config.yaml
train_examples: 98430
crop_scale_min: 0.7
encoder_norm_position: "pre"
encoder_qk_norm: false
encoder_patch_size: [6, 6]
encoder_layers: 8
norm_pix_loss: true
residual_init: "none"
beta1: 0.95
shampoo_beta: 0.99
eps: 1e-08
epochs: 10.7
warmup_steps: 1640
Rows from block 6 of the encoder of a small masked image model, named by matrix and row number. Rows with one number belong to one neuron. Each number is 500 + 50 x the weight over its row's rms, rounded and kept within 0 to 999. All counts start at 0. Numbers have three digits each. After the name is the row's rms in percent of the matrix's.
Before each neuron's rows are labels from the 100 images, of 14976, where the neuron reaches its highest value: "top examples" is what is common among them; "colour at peak" is the nearest of a few named colours to the mean colour under the peak. Only what is clearly more common there than usual is listed. The data: retinal OCT scans (Kermany 2017).
# fc1: MLP up (encoder.blocks.6.mlp.fc1.weight, 320x160), inputs 80-159
# fc2: MLP down (encoder.blocks.6.mlp.fc2.weight, 160x320, transposed), outputs 80-159

top examples: finding: diabetic macular edema
colour at peak: grey
fc1.270 070:576596565459468447514514389490460570534425514436513512452475440472456444534452515487466474599509455450507456516520388450493513542479551561576459470502460504487494519478506461507505489561480446477495506541495420528539488588525480550510522533
fc2.270 065:431404485506460625563579517468514533423489526531552590535498529512511502522511459546518527508530508550589569445525456569543489426514543464448495468480534439517515420544505531501420486456498647600524535504597505536545556450537522395526529496

top examples: finding: diabetic macular edema
colour at peak: grey
fc1.272 101:430492549398499474522539507486444535463506538516489446471483394470550556454512499564535468449541516457513453545381468498539658364482477542373529453450477473541493546507509546509404438539487497529502430530475493439518528533536521474548488488
fc2.272 102:604508400577458523524497467486477469540500516470504401542543537451473399548446506506522516463468428547448557427520482494513417445533568540593491547470523547485520391433486522554538584578492562530549582513436498502502556470500500501402458470

top examples: finding: diabetic macular edema
colour at peak: grey
fc1.301 054:473549511426436476469431489444511559513447550432456447457501423505550548446474609521515563533479552438530426426555422487536441481392538521506512479442614502541436533403474490542500600450547498465476428461516449539498469526472480524506463398
fc2.301 055:555484531529465561578596412585499468449481484511564578532463477496482431545490494489433405527555538509563550519498478414452590522544498425448419482536464496471493482535511524498485357533466517478507517439536488457490536491518428443597554549

top examples: finding: normal
colour at peak: grey
fc1.44 094:568493431509536506518446532474522489575414548511472536536494508551530485462506534546557359505461546599496385519554483513436487416443474575576448521485474423467486483491482474544505456380522491536463545507543566499517569474482471541443412566
fc2.44 094:507483495473538481523503496491431494492483416520416488564608500463491563438508550521477537495501448517454471513456597504459510534500491517431435631594577544501474507472447417479553476540415509485568454504474524564491417546504631495460538490

top examples: finding: diabetic macular edema
colour at peak: grey
fc1.60 078:502531568538358508512510393400440534420428546469470502434479485450432544486513536560479501575547430449524471499537459395472402542533542484497508485513461495544459487442479531477566500499465537468495550527542477500595533550521392513523529450
fc2.60 061:466515456460574534583599541472513506454533533520526579522466499513557488540533503569509526504500560524559568556602385588529545413499569519520469459489624465481460462490567551552420462514505585597523569546615552535485529571500593429547542547

top examples: finding: normal
colour at peak: grey
fc1.145 093:575518494543487473519577532504525514431511576436534509514459566422557454503586539436505547420486448414503502547531625484526413506487566503445541461496553510529533486459359503511545538453571497399538446567506440473580518427510419550544506511
fc2.145 098:379382473468504500511521483490444504541462511529547572548486438549429521534472464493573467570474503553548505433456424484510601511462528526497448533535425418493551528527584444526503445527525490572464501413483551584423459502509479494562564524

top examples: finding: normal
colour at peak: grey
fc1.239 120:466470487469572495465534501510535511482570461546535527532559470551439495448474520469481506428483492532475543584498440544468489545471454497639418434534586401561545515522413499568478405450548477298483448524455483425551421446538452442492496482
fc2.239 113:518533451529454533526539443471555515387440562440530515529438484466450526480561491527475457505552563495510558444504491533467390457506532526437481459520514514519611442511463558471528497479599505561597510544496533586448383438505483516484587530

top examples: finding: normal
colour at peak: grey
fc1.229 106:532522593479531482500551501537518573567382469541487502566506555469483594563506493593513435524576473494493565473455564424470457466530550600473498468489510489528462570513477468468540460472559470460511488422513616495513616403405496477464556590
fc2.229 106:505500501499484535484512406398562577380473568504485469479432504510534510481512572457401465489459596502495518438538430553498431507505535412419560493559518521515473490523540463405524451461540486471513477582555515467494539561509435562486529494

top examples: finding: normal
colour at peak: grey
fc1.125 108:499450509482513429475564403440405416616522508508407378491435466536536631522497459465560458586497396444510530491489571492379467523518618549521519484551554470529554495406509526459503473452454528499490507448549496419500532441529476557442555567
fc2.125 113:579550506499503478555467524590463453484482403497550494542583516474570504456562472480570439475577534454511484385493524583398452554554416484543473584517487480488408473506445457542502562553470494513516505576496484594540472397541591494471450550

top examples: finding: normal
colour at peak: grey
fc1.202 116:472493510445482551543553510560571433559427481580529513476470571553504506547577539479467561504391494539450570531517564453438540464496486566522466483476419590572450410532579411494573375542491517513502546556479529376520509443423489514437490488
fc2.202 116:539526446538487582426458534506472496480568433486465469557480505511553555500472427473592393426526514437478429465415499491607419499496553492481575484504538497430464540583479455545532529474458542495428458470560401490410585559494445484473465565

top examples: finding: normal
colour at peak: grey
fc1.187 101:427527541478537401608509545545519512416467466513478478513518500574583587575572494496566432492508379486460486513497471455521568519515479539467501514556494595451489513450492507571455501506488509511517536544497568548479517525450578521590502503
fc2.187 087:515481601477520468503453459431445507619437482507476545475472509464548474484426554491467468497538605410560538397497554584503448494513470472458534488497531450456462472509483516413540448526484512433547429377421478455583481466531569396456461488

top examples: finding: choroidal neovascularization
colour at peak: grey
fc1.91 111:463531491472515420519485523482537403561509440500424460468577469526508464499524570477492473477573484449568634464444491516433427521502604520546556494526533491465466547490488517443534504446441476404464462428533438428570562576458389551575518551
fc2.91 112:542588594420424580522468509456502502477430520525538527529524471413525469477524494526521452566412498436489528606531535518514474456471491546457513467500516566471541432519617468514538539496502537477518603418451515584428506574543572452472434420